config = dict(
    discriminator_arch='preact_resnet',
    model='GAN',
    dataset='Sentinel-2 satellite tiles (TerraMesh)',
    train_examples=72500,
    image_size=32,
    horizontal_flip=True,
    z_dim=128,
    loss='least_squares',
    generator_norm='batchnorm',
    generator_activation='silu',
    generator_widths=[48, 96, 96, 96],
    generator_blocks_per_level=3,
    generator_block='basic',
    generator_attention=False,
    generator_upsampling='transposed_conv',
    discriminator_norm='batchnorm',
    discriminator_activation='relu',
    discriminator_depths=[3, 6, 3],
    discriminator_kernel_size=3,
    discriminator_stem='deep',
    discriminator_avg_pool_shortcut=True,
    discriminator_widths=[64, 128, 256],
    instance_noise=0.2,
    init='xavier_uniform',
    residual_init='zero_last',
    optimizer='adamw',
    learning_rate=0.00018,
    beta1=0.5,
    beta2=0.99,
    eps=1e-08,
    max_grad_norm=1.0,
    max_steps=8300,
    batch_size=256,
    epochs=29.3,
    lr_schedule='constant',
    warmup_steps=410,
    weight_decay=0.0,
)
Rows from block 6 of the discriminator of a small GAN, named by matrix and row number. Rows with one number belong to one channel. Each number is 128 + 32 x the weight over its row's rms, rounded and kept within 0 to 255. All counts start at 0.
After each channel's rows are labels from the 100 images, of 14848, where the channel reaches its highest value: "place" is the part of the image that holds the peak. Only what is clearly more common there than usual is listed. The data: Sentinel-2 satellite tiles (TerraMesh).
# convs0: first 3x3 conv (discriminator.blocks.6.convs.0.weight, 128x128x3x3, each kernel summed), inputs 0-63
# convs1: second 3x3 conv (discriminator.blocks.6.convs.1.weight, 128x128x3x3, transposed, each kernel summed), outputs 0-63

convs0.60 [102 177 136 144 147 151 125  86 103 155 126 124 130 129 106 113 159 130 143  99  88 136 152  96 119 123 139 169 116  83 133 160 110 128 100 103  66 170 103  96 116  81  60 167  95 116 211 109 163 125 154 207 199 129 124  64 122  91 148 111 169 115 112  74]
convs1.60 [100  62 145 127 129 114 141 156 104 157  98 140 168  67 127 175 112  46 150 119 163 159 145 192 133 112  78  94 149 149 120 103 122 172 128 150 133 104 221  80 101 154 180 156  98 127 107 191 109 119 111 153 109 114 134 111 139 109  95 134 127 137 162 139]
place: top right

convs0.52 [143 180 153 121  92 137 129 101 108 130 117 104 160 126  66  81  84 141 150 134 139 100 115  93 193  82 132 139 184 117 146 166 124 111 139 125  90 164 159 120 171 175 100  97 160 172 127 121 156  87 159 107 104 170 174 212 146 113 115 185 120 187  63 138]
convs1.52 [164 145 147 140 123 175  86 118 159 141 137 151 138 125 149 148 151 118 101  94 102 167 156 131 149 172 159 138 118 123 135 126 131 114 140 142 142 172 123 186 115 118 101 175 128 173 117 148  67 121 127 159 146  87 156 176 171 177 135  89 136 127 163 122]
place: top left

convs0.9 [121 103 113 134 102 113 139 131 169 126 173 124 149 158 123 137 123  89 166  73 178 100 123 155 106 158 121 102  91  90  82 157 138 108 167 110 167 150 160  91 129 153 165 167 164 179 226 180 187 139 119  93 154  74 128 122  97  64  73 105 133  67 147  75]
convs1.9 [160 156 132 101 106 132 100 100 118 109 135 165 117  73 125 126  80 135 164 175  58 139 114  94 102  46 101 110 116 177 189  88 121 163 172 112 104 144 150 143 127  99  88 123  79 162  80  77 102 130 154 166 149  97 135 189 141 150 159  79 106 168 116 205]
place: middle left

convs0.101 [119 129 107 135 103 133 181 117 174 137  78 166 148 139 126 175  89  71 144 146 180  95 187 196  45 151 111  70 107 126  82 129 140 140 180 126 149 130 160 106 138 169 169 145 160 127  61 181 141 132 132 164 139 136 158 172 119 161 154 117 153 141 135 114]
convs1.101 [110 152 135  38 155 121 118 119 146 117 157  76 123 106 121  90 108 157 118 120 100 159 100  62 159  18 118 126 130 164 109  79 101 137 130 137 109 121  89 142 122  70 105 108  92 107 133 113 116 158  75 139 132  96  98 116 158  66 119 114 141 150 129 161]
place: top left

convs0.97 [124 140 141 116  93 135 161 176  87 132 115 139 144 123  85 154 140 129 157  83 119 111 134 137 149 149 115 139 150  82 147  96 149  64 117 110  65  99  63  97 163 165 105  97 125 118 119 139 122 192 171 128 133  84 195 193 175  44 141 142 110 167 162 127]
convs1.97 [138 108 116 121 208 117 116 116 145 102  75  94 139 134 132  62 154 105  94 138 109 165 115 125 194 109 132  95 102 177 101 154 130 139 135 121 149 109 193 138  50 108 108 149 112 127  93 156 120  95  77 117  99 106 109 103 170 172 125 150 138 103 105 136]
place: top left; top centre

convs0.6 [136 194 158 132 135 139 147  76 120 105 120 102 121 132  53 101 175 139 187 124 184 121 178 174 143 119 120 138 144 109 139 133 152 131 173 136 100 181 143  75  77 159 145 120  99 137 166 162 197 117 162 143  90 210 135 156 136 148 132 168 111  96 118 100]
convs1.6 [129 132  81 112 110 148 104 137 166 147 159 143 123 101 150 137  74 121 117 142  95 199  56  43  90 152 122 131  82 160  80 155 105 149 130  92 132 137  88 156 147 143  99 131 129  74 150  95  39 121 120 126 151  72 127 155 111 109 119  49 129 127 170 130]
place: bottom right; bottom left

convs0.103 [131  71  76  87 100  91 131 151 140 156  59 155 123 123 143 136  68  99 147 144 155 110 124  59 119 131 165 137 106 105 164 106  89  99  53 139 118 190 150 202 142 162  94 152  77 132 213 103  52  86 160 129 157 135 146 131  94  90 163 129 114 139 148 111]
convs1.103 [193 185 204 132 161 112 104 114 185 169 133 106 110  85 112  71 171 149 154 122 119 135 194 128 106 151  84  47 180  80 128 114 145 164 158  95 161 112  92 103 120  77 101 104 148 154  98 134 161 146 153 185 150 146 120  95 116 157  69 147 160 160 185 173]
place: middle left

convs0.81 [103 169 140  87 120  92 195 155 110 141  57 122 148 178 112 172  37  73 147  80 162 155 177 116  93 149 159  73 125 151  90 122 161 128 137 161 138 109 151 119  99 138 129 160 127  69 141 132 116 170 197 156 192 114 134 128 111  94 157  54 142 125 105 119]
convs1.81 [150 114 114 102 174 148 106  95 204 117 110 177  90  84 143  51 135 150 147 184 132 149 106 105 154  87 103 132 145 162 169 131  45 131 142  76 108 130 109 142 121 135 154  92 112 138 140 137 137  91  90 105 137  85  98 150 121 123 121 124 124 130  92 141]
place: top centre; centre

convs0.49 [118 150 138 118 181  73 163 138  58 153 159 101 105 113  83 127 104 105 144 129  86 124 107  94 145 170 162 120 155  96 138 122 120 101 151 116 130  62 107 191 126 107  71 140  90  64 197 134 126 108 177 203 128 114 144  58  98 113 135 142 109 103 142 103]
convs1.49 [115 104 208 111 120 164  70 109 194 137  53 125 146 121 119 173 142 190 145 135 177 109 160 127 107  97 118  97 124 213 148 136 160 111  90 141 132 147 163  64 170 159 118 123  99 141  94 108 153 127  93 132 138 148 128 138 146 138  53 139 138 117 152 101]
place: top centre

convs0.7 [158 160 139 136  79 121 145  84 154 170 136 142 158  87 164 144  81 133 100 165 112 140 119 132 168 114 135 120 165 127 167 161 124 166 185 167 127 155 132 105 130 137 109 134 121 134  79 151 169 182  39 114 161 132 118 157 105  53  80  98 126 130 123 142]
convs1.7 [ 95  92 126 160 132 136  79 180  72  94 124 117 139 102 132 151 100 124 140 101 141 135 165 154  69 150 107 164 121 144  98 102 161 146  97 136 181 102 126 118 133  69 137  90 118  85 120 122 115 124 115  82 126  94 116 143 168 139 176 164 153 100 110 123]
place: top left

convs0.84 [147 155 112 153 108 197  99 114 103 156 153 117 132 132 112 151 160  92  88 139 157  74 141 172 117  77 170 186 135 148 122 187 119 156 129  97 167 126 118 137 101 147 154 137  74 140 116 145 120 133 136 113 112  88 156 120 159 109 125 114 124 123 147 186]
convs1.84 [123  84 120 150  82  77 124 112 112  85 161 193 150 102  62 122  99 114 147 119  49 160 115  86 128 110  95  62 151 150 108 172 132  76 140 124 145 101  58 102 166 120 134 138 181 103 140 118 137 155 113 103 135  96 136 138  98 159 128  92 163 119 106 107]
place: top right

convs0.96 [170 101 193 128 137 111 109 130  78 138 178 127 131  83  86  54 156 154 157 101 115 175 107 100 163  64  76 122 116 148 143 121 104 157 136 110 155 125 116  91 129  97 119 111 145  91  63 182 154  71 127 118 127 108 153 115 219 112 114 136 123 142  27 110]
convs1.96 [ 66  90 159  95 110 120 178 120 169 118 105 132 111 156 188 219 113  68 100 130 126 114 150 125 128 167 170 102 172 124 123 150 151  92  76 138  90 170  84 158 160 174  96 137 109 128 155 109 139 143 120 153 104  97 100 100 134 137 136 123 119  90 158  63]
place: top centre

convs0.124 [ 90 158 129 120  73 138 121 147  79 138 100 115 105 117 175 150 150  99  89 134  76  92 156 116 167 115 215 129 139 108 108 126 138  91 104 147 100  86  96 201 172 114  76 143  66 112 174 150 179 156 125 153 147 111 130 126  51 136 120 147 126 121 113 103]
convs1.124 [163 107 153 162 112 117  78 118 110 120 131 174 113 159 111  89  68 165 113 101 144  91 167 153 121 121  45 104  62 131  79 156 154 116 126 131 154 111 148  87 131 103 169 157 133 102 103 126  69 120 139 143 120 124 177 118 147 109  90 142 112  92 119 122]
place: middle left; middle right

convs0.38 [148 162 142  95 157 131 118 112 154 195 202  84 133 164 130  78 104  94 124 125 229 120 145  94 123  90 101 125 185 142 108 138 142 151 141 113 147  94 113 147 120 145 140 103 168 163 120 132 211 132 167 136  87 170 146 156 163 114 132 197 130 119 103 116]
convs1.38 [194 167 147 147 151 182 120  75 128  75 139 208 100  97 131 163  77 180 115 121  87 170 100 115 148 131 179 125 114 133 139 121 179 123 155 123 118 158 107 146 101 129  91 129 114 149 118 151 115 145  91 123 153 138 170 200 128 164 120  68  42 137 142 152]
place: top centre

convs0.43 [157 189 148 101 102  94 177  92 171 129  82 137 211 108 128 171 125 133 151 105 129 111 122 145 163 120 122 126 148 120 163 152 183 128 159 130 126 147 146 133 142 163 103 149  95 111  65 118 102 149 107 103 186 112 143  86 129 119  19  82 111 120 180 151]
convs1.43 [142 114 119 163 167 117  83 127 110 163 149 128 116 179 113  77  77 182 160 185  88 134 137 176 150 111 154 164 130 102  94 160  98 140  87 194 208 133 106 127 123  87 100  48 166 117 165  82 169 128 125 156 149 152 126  94 140 132 195 129 145 122 125  94]
place: top left

convs0.3 [110 114 162 144  69 160  68 124 173 137 125 155 147 108  94 107 124 118 179 150 187 138  86 127 100  80  61 155 162  99 159 153 107 149 129 108 132 145  74 116 203 149 158 108 131 196 107 119  74 145 127 166 175 112 142 118 165 143  91 133 146 132 132 101]
convs1.3 [107 127 126 111 138 119 116 113  62  95 127  44  98 134 152 182 150  86  78 133 140 148 123 152 142 151 206 144 105 147 108 139 146 112 106 155 134 138 229 128 146 155  91 142 125 132 123 111 154  77 134 156 119 148 115 100 153 162 133 146 136 108 141 130]
place: top left

convs0.25 [139 134 163  89 119 111 199 120 137 151 191 164 160 153 145 182  91 170 162 151 116 187 147 183 176 131 140 152 114  97 109 111 169  88 188  89  78 123 175 211 141 190 153 112 107 133 115 152 122 169 158 162 118  91 182 149  99 154 110  63 173 159  90 160]
convs1.25 [155 112 124 132 133 105 112 159  59  71  98 111  97  97  63  61  92 119 133 115 166 105 152  64 167 132 128 110  79 142 117 162 113 115 110 170 196  84  99  87 124  54 103  67 176  74 130 176  74 101 119 103 114 101  86 137 130 120  92 166 137 117 113  72]
place: bottom right

convs0.63 [125  93 127 156 101 133 128  67 147 115  66 194 137 124 157 116  88 150 141 124  78 166  76 138 110  69 161 138 140 122 130  69 118  78 121 139 102 165 190  54 147 122  73 156  65 118 132 155 110  72 113 138 144 147 134  88 125 155 178  92 177 108 111  84]
convs1.63 [142  85 155 135 159  76 161 156 111 178 160  76 144  82 139 114 114  66 130 123 124 160 154 139 106 188  88 155 154 129 131 109 108 144 137  26 163  21  68 169  90  68 187  62 148 122 147 130 125 170 154 142 150 114 124 163 158 132 123 133 152 122 115 152]
place: bottom right

convs0.83 [107 134 117 155  78 132 143 157  68 115 112  82 101 112 117  48 112 139 142 140 152  95 118  48 186 133 167 110  88 136 124 169 138 132 127 136 137 131 135  91  92 133 108 175 141 139 140 170 163 117 158 118 133 174 145 123 133 104 155 186  75 129 131  77]
convs1.83 [102 201 180 100 140 162 131  99 140 174 146 154 168 144 171 143 121 172 113 160  82 196 103 172 118 176 138 126 166 187 139 145  91 135 147 159  94 140 158 142 136 161 134 136 129 126 110  89 136 124 150 177 152  98 104 127 106 154 123  67 163 108 159 113]
place: top left

convs0.119 [170 149 126 149 107 145 135 101  78 148 118 120 144 150  99 109 157  78 100 156 111  97 125 164 135 146 122 153 170 183 106 103 136  89  97 120  61 178  81 143  97  83 132 137 100 130 179  84 117 186 155 148 155 121 126 121  95  76 194 147 120 140 144  64]
convs1.119 [208 132 102 100 147 147 125 104 130 125 151 106 133  82 144 174 116 142  98 155 151 181 146 110 102 141 134 166 119 147 101 121 135 188 153 104  95 105 166 136  95 171 158 139 146 145 117 184 127 122  87 112 111 131 126 133 206 166  40 142 130 109 158 168]
place: top right