{
  "model": "GAN",
  "generator_block": "basic",
  "discriminator_avg_pool_shortcut": true,
  "optimizer": "adamw"
}
Rows from block 8 of the discriminator of a small GAN, named by matrix and row number. Rows with one number belong to one channel. Each number is 500 + 40 x the weight over its row's rms, rounded and kept within 0 to 999. All counts start at 0. Numbers have three digits each.
After each channel's rows are labels from the 100 images, of 14848, where the channel reaches its highest value: "colour at peak" is the nearest of a few named colours to the mean colour under the peak; "strongest on" is what is common among them. Only what is clearly more common there than usual is listed. The data: Sentinel-2 satellite tiles (TerraMesh).
# convs0: first 3x3 conv (discriminator.blocks.8.convs.0.weight, 128x128x3x3, each kernel summed), inputs 0-127
# convs1: second 3x3 conv (discriminator.blocks.8.convs.1.weight, 128x128x3x3, transposed, each kernel summed), outputs 0-127

convs0.6:510465499566465573462470433513579438536564479468474466458488496521469521519509556517506490445509398475536502487536495532501508411441513508479522429496537497455531460499508509588488523505464477485592440436505454505552489513425554418505511458470584502524523509421534546513483491503441450487523480437527554433504529498554461547511506520519483501457561543474530540531494513523453450448461
convs1.6:483476563548523449482547568497496571543482505498542466473586523460551534519535437497497572522480567534427461520519450496466469487531458523578457482548538455472555521502555486430459472499544555474442489544543523524570494533539492445494494495509385511493465514501433495491479522537513547553545522487480526532458496481488510453548447559494560457484471555538545471453458489517575563534450
colour at peak: pink
strongest on: bare ground

convs0.98:466514549540493449447485519516458481494500470539562471425448482494523542516560532470527524587427559503503478479495515536490528538504466480551547474462487540526476531484469457505553533531519469473490436466557476462415534497505477455503517493480455467477525487548536475491509440453489558575484565550504539563517507542514478541525571534505598400458481456546547472488532472629504455548507
convs1.98:493447545459506504543517527525557525521527503509442529533516493514517516501470512529497482452596518544528426536477516422491474483473470487535508469526471598546479458509491556500428400499455499503568578513538472543511444562482519519456523499460510471528572470474500531444495548479549510510567553466488400501521492516566453467427501462432496623522478532505497492468433504485538558494514
colour at peak: grey
strongest on: water; main land cover: water

convs0.75:515524475478502505444442560530474488507509516548468537491519568517541572501416537492584511574511507492423479455498550502449560485554473490525518480618452532513558506473477498492560504455558512476544445406548529552539525504469523477532562470526475443573500522501534495535550516480490514456566523583472507519452549535488544517525495530540461514521503478432494522540467451538440516545578
convs1.75:490499558498485528522493501529491500549552507476475504500515507541532471497545501520495511502539430555549507570525436493494467508526473551498550537377531573550428502540491565552452573504472476519432502483465474410505502558499482505496487570515494527500566537520470476498483481531603556550484541493554438524558465496528563601478533509471479524529548521544461499487582539463586475467513
colour at peak: grey
strongest on: main land cover: trees; main land cover: water

convs0.9:509520460449483491515469536504518436500478493511508538494532506536522500478499490482535487474520513502436515460559549467585527444527424523436403465437566620500468492449482460465495489463497528468564503441569470489452542479492502464499465573542491495522520550515474540455549489542525530559583505535498502468493547532611473439549507558506417501499512513451564537446502529527510425509479
convs1.9:523480521508481455448513458519516600529475493522478539536526474500529540522533487518470445525523492579502460462487455402534441544514579480522509483487567445510511529575457554554486526524491467525410506461477558519513433496394487542584463439531503472507485456464494489554475526518520495456475455524463460539448405502482466587499546509469551523518490497414454474491512479498436549509501
colour at peak: orange
strongest on: bare ground; main land cover: bare ground

convs0.27:510476499459555560526480471520531441556484522501513513538539471506508555514523532550541478544508455533571488557489593549515546472485529477480498536511531478514447433454535426527583512490486476517498502556541486490448539515582476497421454428504534529504491543470517549462392538517588521519483484485472554541516485529519521447534554595410496458480574515554488493516538571518533499507527
convs1.27:453504452544504476481438473465547555438495443530492472495460480479516469514523467471497526481539499552448484466442505419536502488471496532526468466449506476448476518472410532517414470484495510529410498435484446547550462497415461531544480542447514454500493434490482384498594473437414451535521550439484450517518501505508495506482496475512512486488446506453443486485456442550477500514418
colour at peak: orange
strongest on: bare ground; main land cover: bare ground; main land cover: rangeland

convs0.63:468545408443500487420480488505478546447518514526504524502481524504573436549486557500514514525439502488464487473464499474488560422496456487514412459558487523491495493545519485443472448510531520510553507528616546478446529494538552552517563462539457474557518465522469517566491483466458501455476498554604473569533515480463518493524482529505418525477470477478522458540455427565561441497490
convs1.63:567468525579452482498479464576500530530510512491471551416560513526407543422505503481470543516546484508556426482500497498467448505525558520474546526513450550524521507430455614578562496533549485528571485431419478493494490475488510488461504544550502581494509526486556480469489561515519474498525507517471468485485533556511556504571540528409514468493501449476480499513483526429482530504460
colour at peak: brown
strongest on: main land cover: rangeland

convs0.31:571460538486452535428446416570496467477439506493470510461556574557494526506461464481469502541464531441516416437527509471550536516451433501530501447541446532481506498427495490505511416486539493557501452500465448548476527454479498515510475397497376475511443464466510521511474469495446511508467465498542555516518517506508524473468539418487495524511500471479554536515456458523439511507430
convs1.31:450469484517493499521491465506519443537494511531569475477521482440490497472540528560527448502515580482535488575491517506467485539485547498493545568477525563540498506485475501490409491451491551493511505496481552442567459507500449517489512594540516540482546527524462477420605606511580499479446569463531473499555493423464561584552493501530515439495503563559495450471447512509490505482533
colour at peak: grey
strongest on: water; main land cover: water

convs0.23:454514460485482510532492548556528521424421493529469477513442477469589441532515493522592453513540467439467481440486508550513516407534387511458453485477493549470479440499586534468546499524468511510503590478480459499418453544541523530501456549522551457506428491532513531461530497477543520495528479539519516542488486516546477441484454607501457537519523463481483544470502482505497435496507
convs1.23:576516452526486436412450426533486521521571432468480527502507521572474488487563515478451502497492540539515482451450496460511449583533551494576567486470492436434544535562389522527519487523518457512441456463515491523508570501492555497505588460498465510467554468564476423550474528511482503448515553547478498518513481526473534536541589479515541501431521504485479504500514507463502537493492
colour at peak: orange
strongest on: bare ground; main land cover: rangeland; main land cover: bare ground

convs0.17:445530539523547477413467464560473495519475524565512507497476490496508506490503601495487500448520428496562473474412492472474494509550565402568517501587507505471529487499537480546623482496529524515550497506504538509524568465452511497439546448505464551504462512615518562556469491517428560460564528491491516491457481520504494486533545547480489474564555475527498519537460491513482443504494
convs1.17:460455554501548492557462497458498564494507488444501501491544483533466503472451473439596501574552508580482484494480518481514482511499434545504500452414508544549504524519460603487410506513500492494404474515453497463547493543518551426537499554539516463502539497436498430437560543469568443552514532514554450508563515513525570569476507494513443472469465482531490476515565505496503530499483
colour at peak: brown
strongest on: main land cover: rangeland

convs0.72:501520435505482563496459446472567487478576580460453530474510553537495495490508518463463475570475488564532502466511527508492512497517554495455534482461451500451551524486441604556483484487509429564488525514454511539523516521430564535448465448429480438497496450541505466463551442476509485527561545522467546522459463472539479507471556503478565514472559471475508462512492375515460579495480
convs1.72:433511556536507474464420553593463475542458454465557505500486438464508516513519451534535554481475497442472468520485428577407537518504480553569505508551540543464543539533489492483463514525554526488503479481553505551528561538599524466528508505484467512451457478512499475527479532482518526474457555533537485531522546443452607478505529479501516518507541522512466531527521645508506456515515
colour at peak: pink
strongest on: bare ground; main land cover: bare ground

convs0.8:516485542587439514467469545492444521527572466467452530530538522541470561506405493496540529538567505446463508495553543456483558493499469533516538532552406553572509500478480508458546451534505517538514466429524450603514494499403538405529486476472497466537485520492505559447494520528491472448456529502525579467508581526496521501529457524480505524475436520445479505525465473499448466487538
convs1.8:451479476502520504546516446549492488544437523536518476499424493493521437507531448530523450454432499533498501571450431569526491520522503512535525466478595489515482493535537459487445591460508532480494514499447530385488506484548501534499533601496415526488496567468504467513481450519595522476494512464545410543452440455494505573514544476544507509498592528506502541473510516509531519452518
colour at peak: pink
strongest on: bare ground; main land cover: bare ground

convs0.2:444545563496529529515440504537539497449551525510486460513507488454516514470537510517500471490647530518506462479524498486432457441468492542519534535544478541476580519461502552448558517548502461479604486476463530583530453561484494462548534483508447523498497516529561564489415546565462579486517496467512518507473493510515497510546430438421494475519505524521433499565457455453511508527478
convs1.2:532470476490489401495513435499459500571489428441520478466472495581506482556486512459552529442468453523506600514418491552502590507522462449488489493510510474512455501545520429508492568493526578550413489509550469476516516482531540531482454576489547497508515523519488476476598467454552528517515553513541475426461487516548478470453490527591578515479476463509504494464548506513554491489479
colour at peak: pink
strongest on: bare ground; main land cover: bare ground

convs0.49:560496500493532581489462483508526561510572479445455527552495499494485462499443498554492493499544537500548506463578537457521479520504517486444449454498471462494544520520506494476517469492515529616502584407490540493578561578468469479442452452498415432521453500518502478520497458496465511463476532516515504529510510492520444468522599502532514527529505476537514475517510405567408579508533
convs1.49:529520445565462534517466534514455478544422497478528522443517491525550550513514473504495545519494530482490521554494479567518591554559461530510554502441539551457504545499527501536461516529476483438563467486543449544491479506493500485512459579488581543434556521460525468486517511447564471475446512537544572537547521416488567553489526487445445498463569537523486543501446534417554440501525
colour at peak: pink
strongest on: bare ground; main land cover: bare ground

convs0.60:476544535534443504407468450480588480516517537509505477443534499470566515467476543472512526439535490427412498544506483446511468462467475554452473498487473526562570483510517502471484521533487526542485447500524555525522490460385528480570514470448450534486459450496555499485446510584452450443545542504556589507520510470500532538506541491472411434459511520458517561516497516479443489508477
convs1.60:431451450585519482574529477515470603513477486482549448494542473517486544465461496487546533506518490581527512498486506530472486577502564435497516464524565506490504522495486503464501520491563511496459559532461514457522499490522462463495448558476493503541510548454472481486474503502552554537480462479535498472443466527495451468573498561574596471444464530501533362446527438575497545485490
colour at peak: pink
strongest on: bare ground; main land cover: bare ground

convs0.43:440475532544431449498522448591477493509506486475506452469567495469411575532492510546508532542564536485484465531558512527437486526487475477490512592613497467512491528492519567484512527565469473584509542494502455442536466582479593428498468448456447503511437499543504503417524508551464524490491499529527522536516499429529525525465444537492514517509434474512448474522502508537453479508504
convs1.43:542495467431500537482485472485446553513463440512521528467426497475596455462466502504492465475447552517531505517345465577534532525527460511476468476484502512514519542513528412406493497471542476479490486450504464455500571456536491526479513544491523554474539529407436492465487440436511501495481517507490445463463552506501554502488575516521517493475562575496447479447488487482571538477509
colour at peak: pink
strongest on: bare ground; main land cover: rangeland; main land cover: bare ground

convs0.104:505514522446476478530506522535452430535442449527521558563548473498495459549491474579514465508462457508543469480552492473515459548456539504528518567530462459539467490457625426530601472544496501469485504558553556517468472518472535502506510497439474484480463540576536579509474523579591455449508487427496459530530482548506511489475445577489534496545467509492519555475511526528530475544513
convs1.104:478434427431537511467466405403518591426512482454396476466439488516492463488528465486496528500549557509478544494432539518530532529474544495447557407463483466473487501556487522527447498510493439508462498477425451487505554472502463607504549510535489520498534482427437418516511517488492489483535493563488473499471449510499531515485545418520471484465543495499480565511512482506495486519515
colour at peak: orange
strongest on: bare ground; main land cover: rangeland; main land cover: bare ground

convs0.113:483487469554483515476475464502484499475470477448510496475623525502470485525480520548520479559536494480437478443468501483545508471539429507492460441527514489468475516464595497467562415537518562501468508504510462483462524526553495448507387538532511459463481517461479527495497461506532523523551507557481487557507487544547594457514515480432448450529474471489513513443545498417520376550429
convs1.113:540488434527451523511486514496517488531507466530507525515507497515454516462575562496443470497539512538495447493463488510519498581458595499500537548509477476536503467494395480556509507435457452491499436491537511469488454542464545507490591455465529500451541489576514490446544554451508418446501476458457522457534537457440473532441549514504573462461476559511438442484495450546463587494563
colour at peak: grey
strongest on: main land cover: rangeland

convs0.81:498572486494556588459411493471571574535494537550484504561465451516536505503536495545450478421550490490521524522537530524531422453494560473533545459565458482499472480478433510521517506506503549531606537530535509536547497511522539554530565542546455494527489471488535519462481513577502540480460434491539535543529568466461495475479558508467494454512522512489477486553468491551454601492558
convs1.81:489460498518506503554541484529462527519478512437534475423542511535487463535494460469500552561466414494497479535472497480431566476507508501454509475383536541442475566493457507510480526483585523497405454500487510512519507516475476442472408510470547582507551493439527452493509488477496530521465538467417482479505497505524539550545501442514492585448516470547478508503587558516580478491424
colour at peak: orange
strongest on: bare ground; main land cover: bare ground

convs0.123:434557530536456483430483510474411477526532502475513495542464507536536524527457469509518525517478617460537486475521528395503512461536486515541494537481462556524464525496491505492502505543510542559464528456602531497428433497493615462528543533503548481503498452499483468432513476485487453438485514490543512515499505553504527555482410510438441562522423472422512543487506492492460502530434
convs1.123:521500528536539527522531526581482507498538488511480548588491516521455470465526528505495489484555454444492486509481451522533469547489523532509569486601552508561504521505566507525522506472508496414515483508446542475560544509517410534485575495524461589514510556423527577566488452546607547516539502517522484449439457471448472488524562475522513480472581483507538475540491461474474570475538
colour at peak: red
strongest on: main land cover: rangeland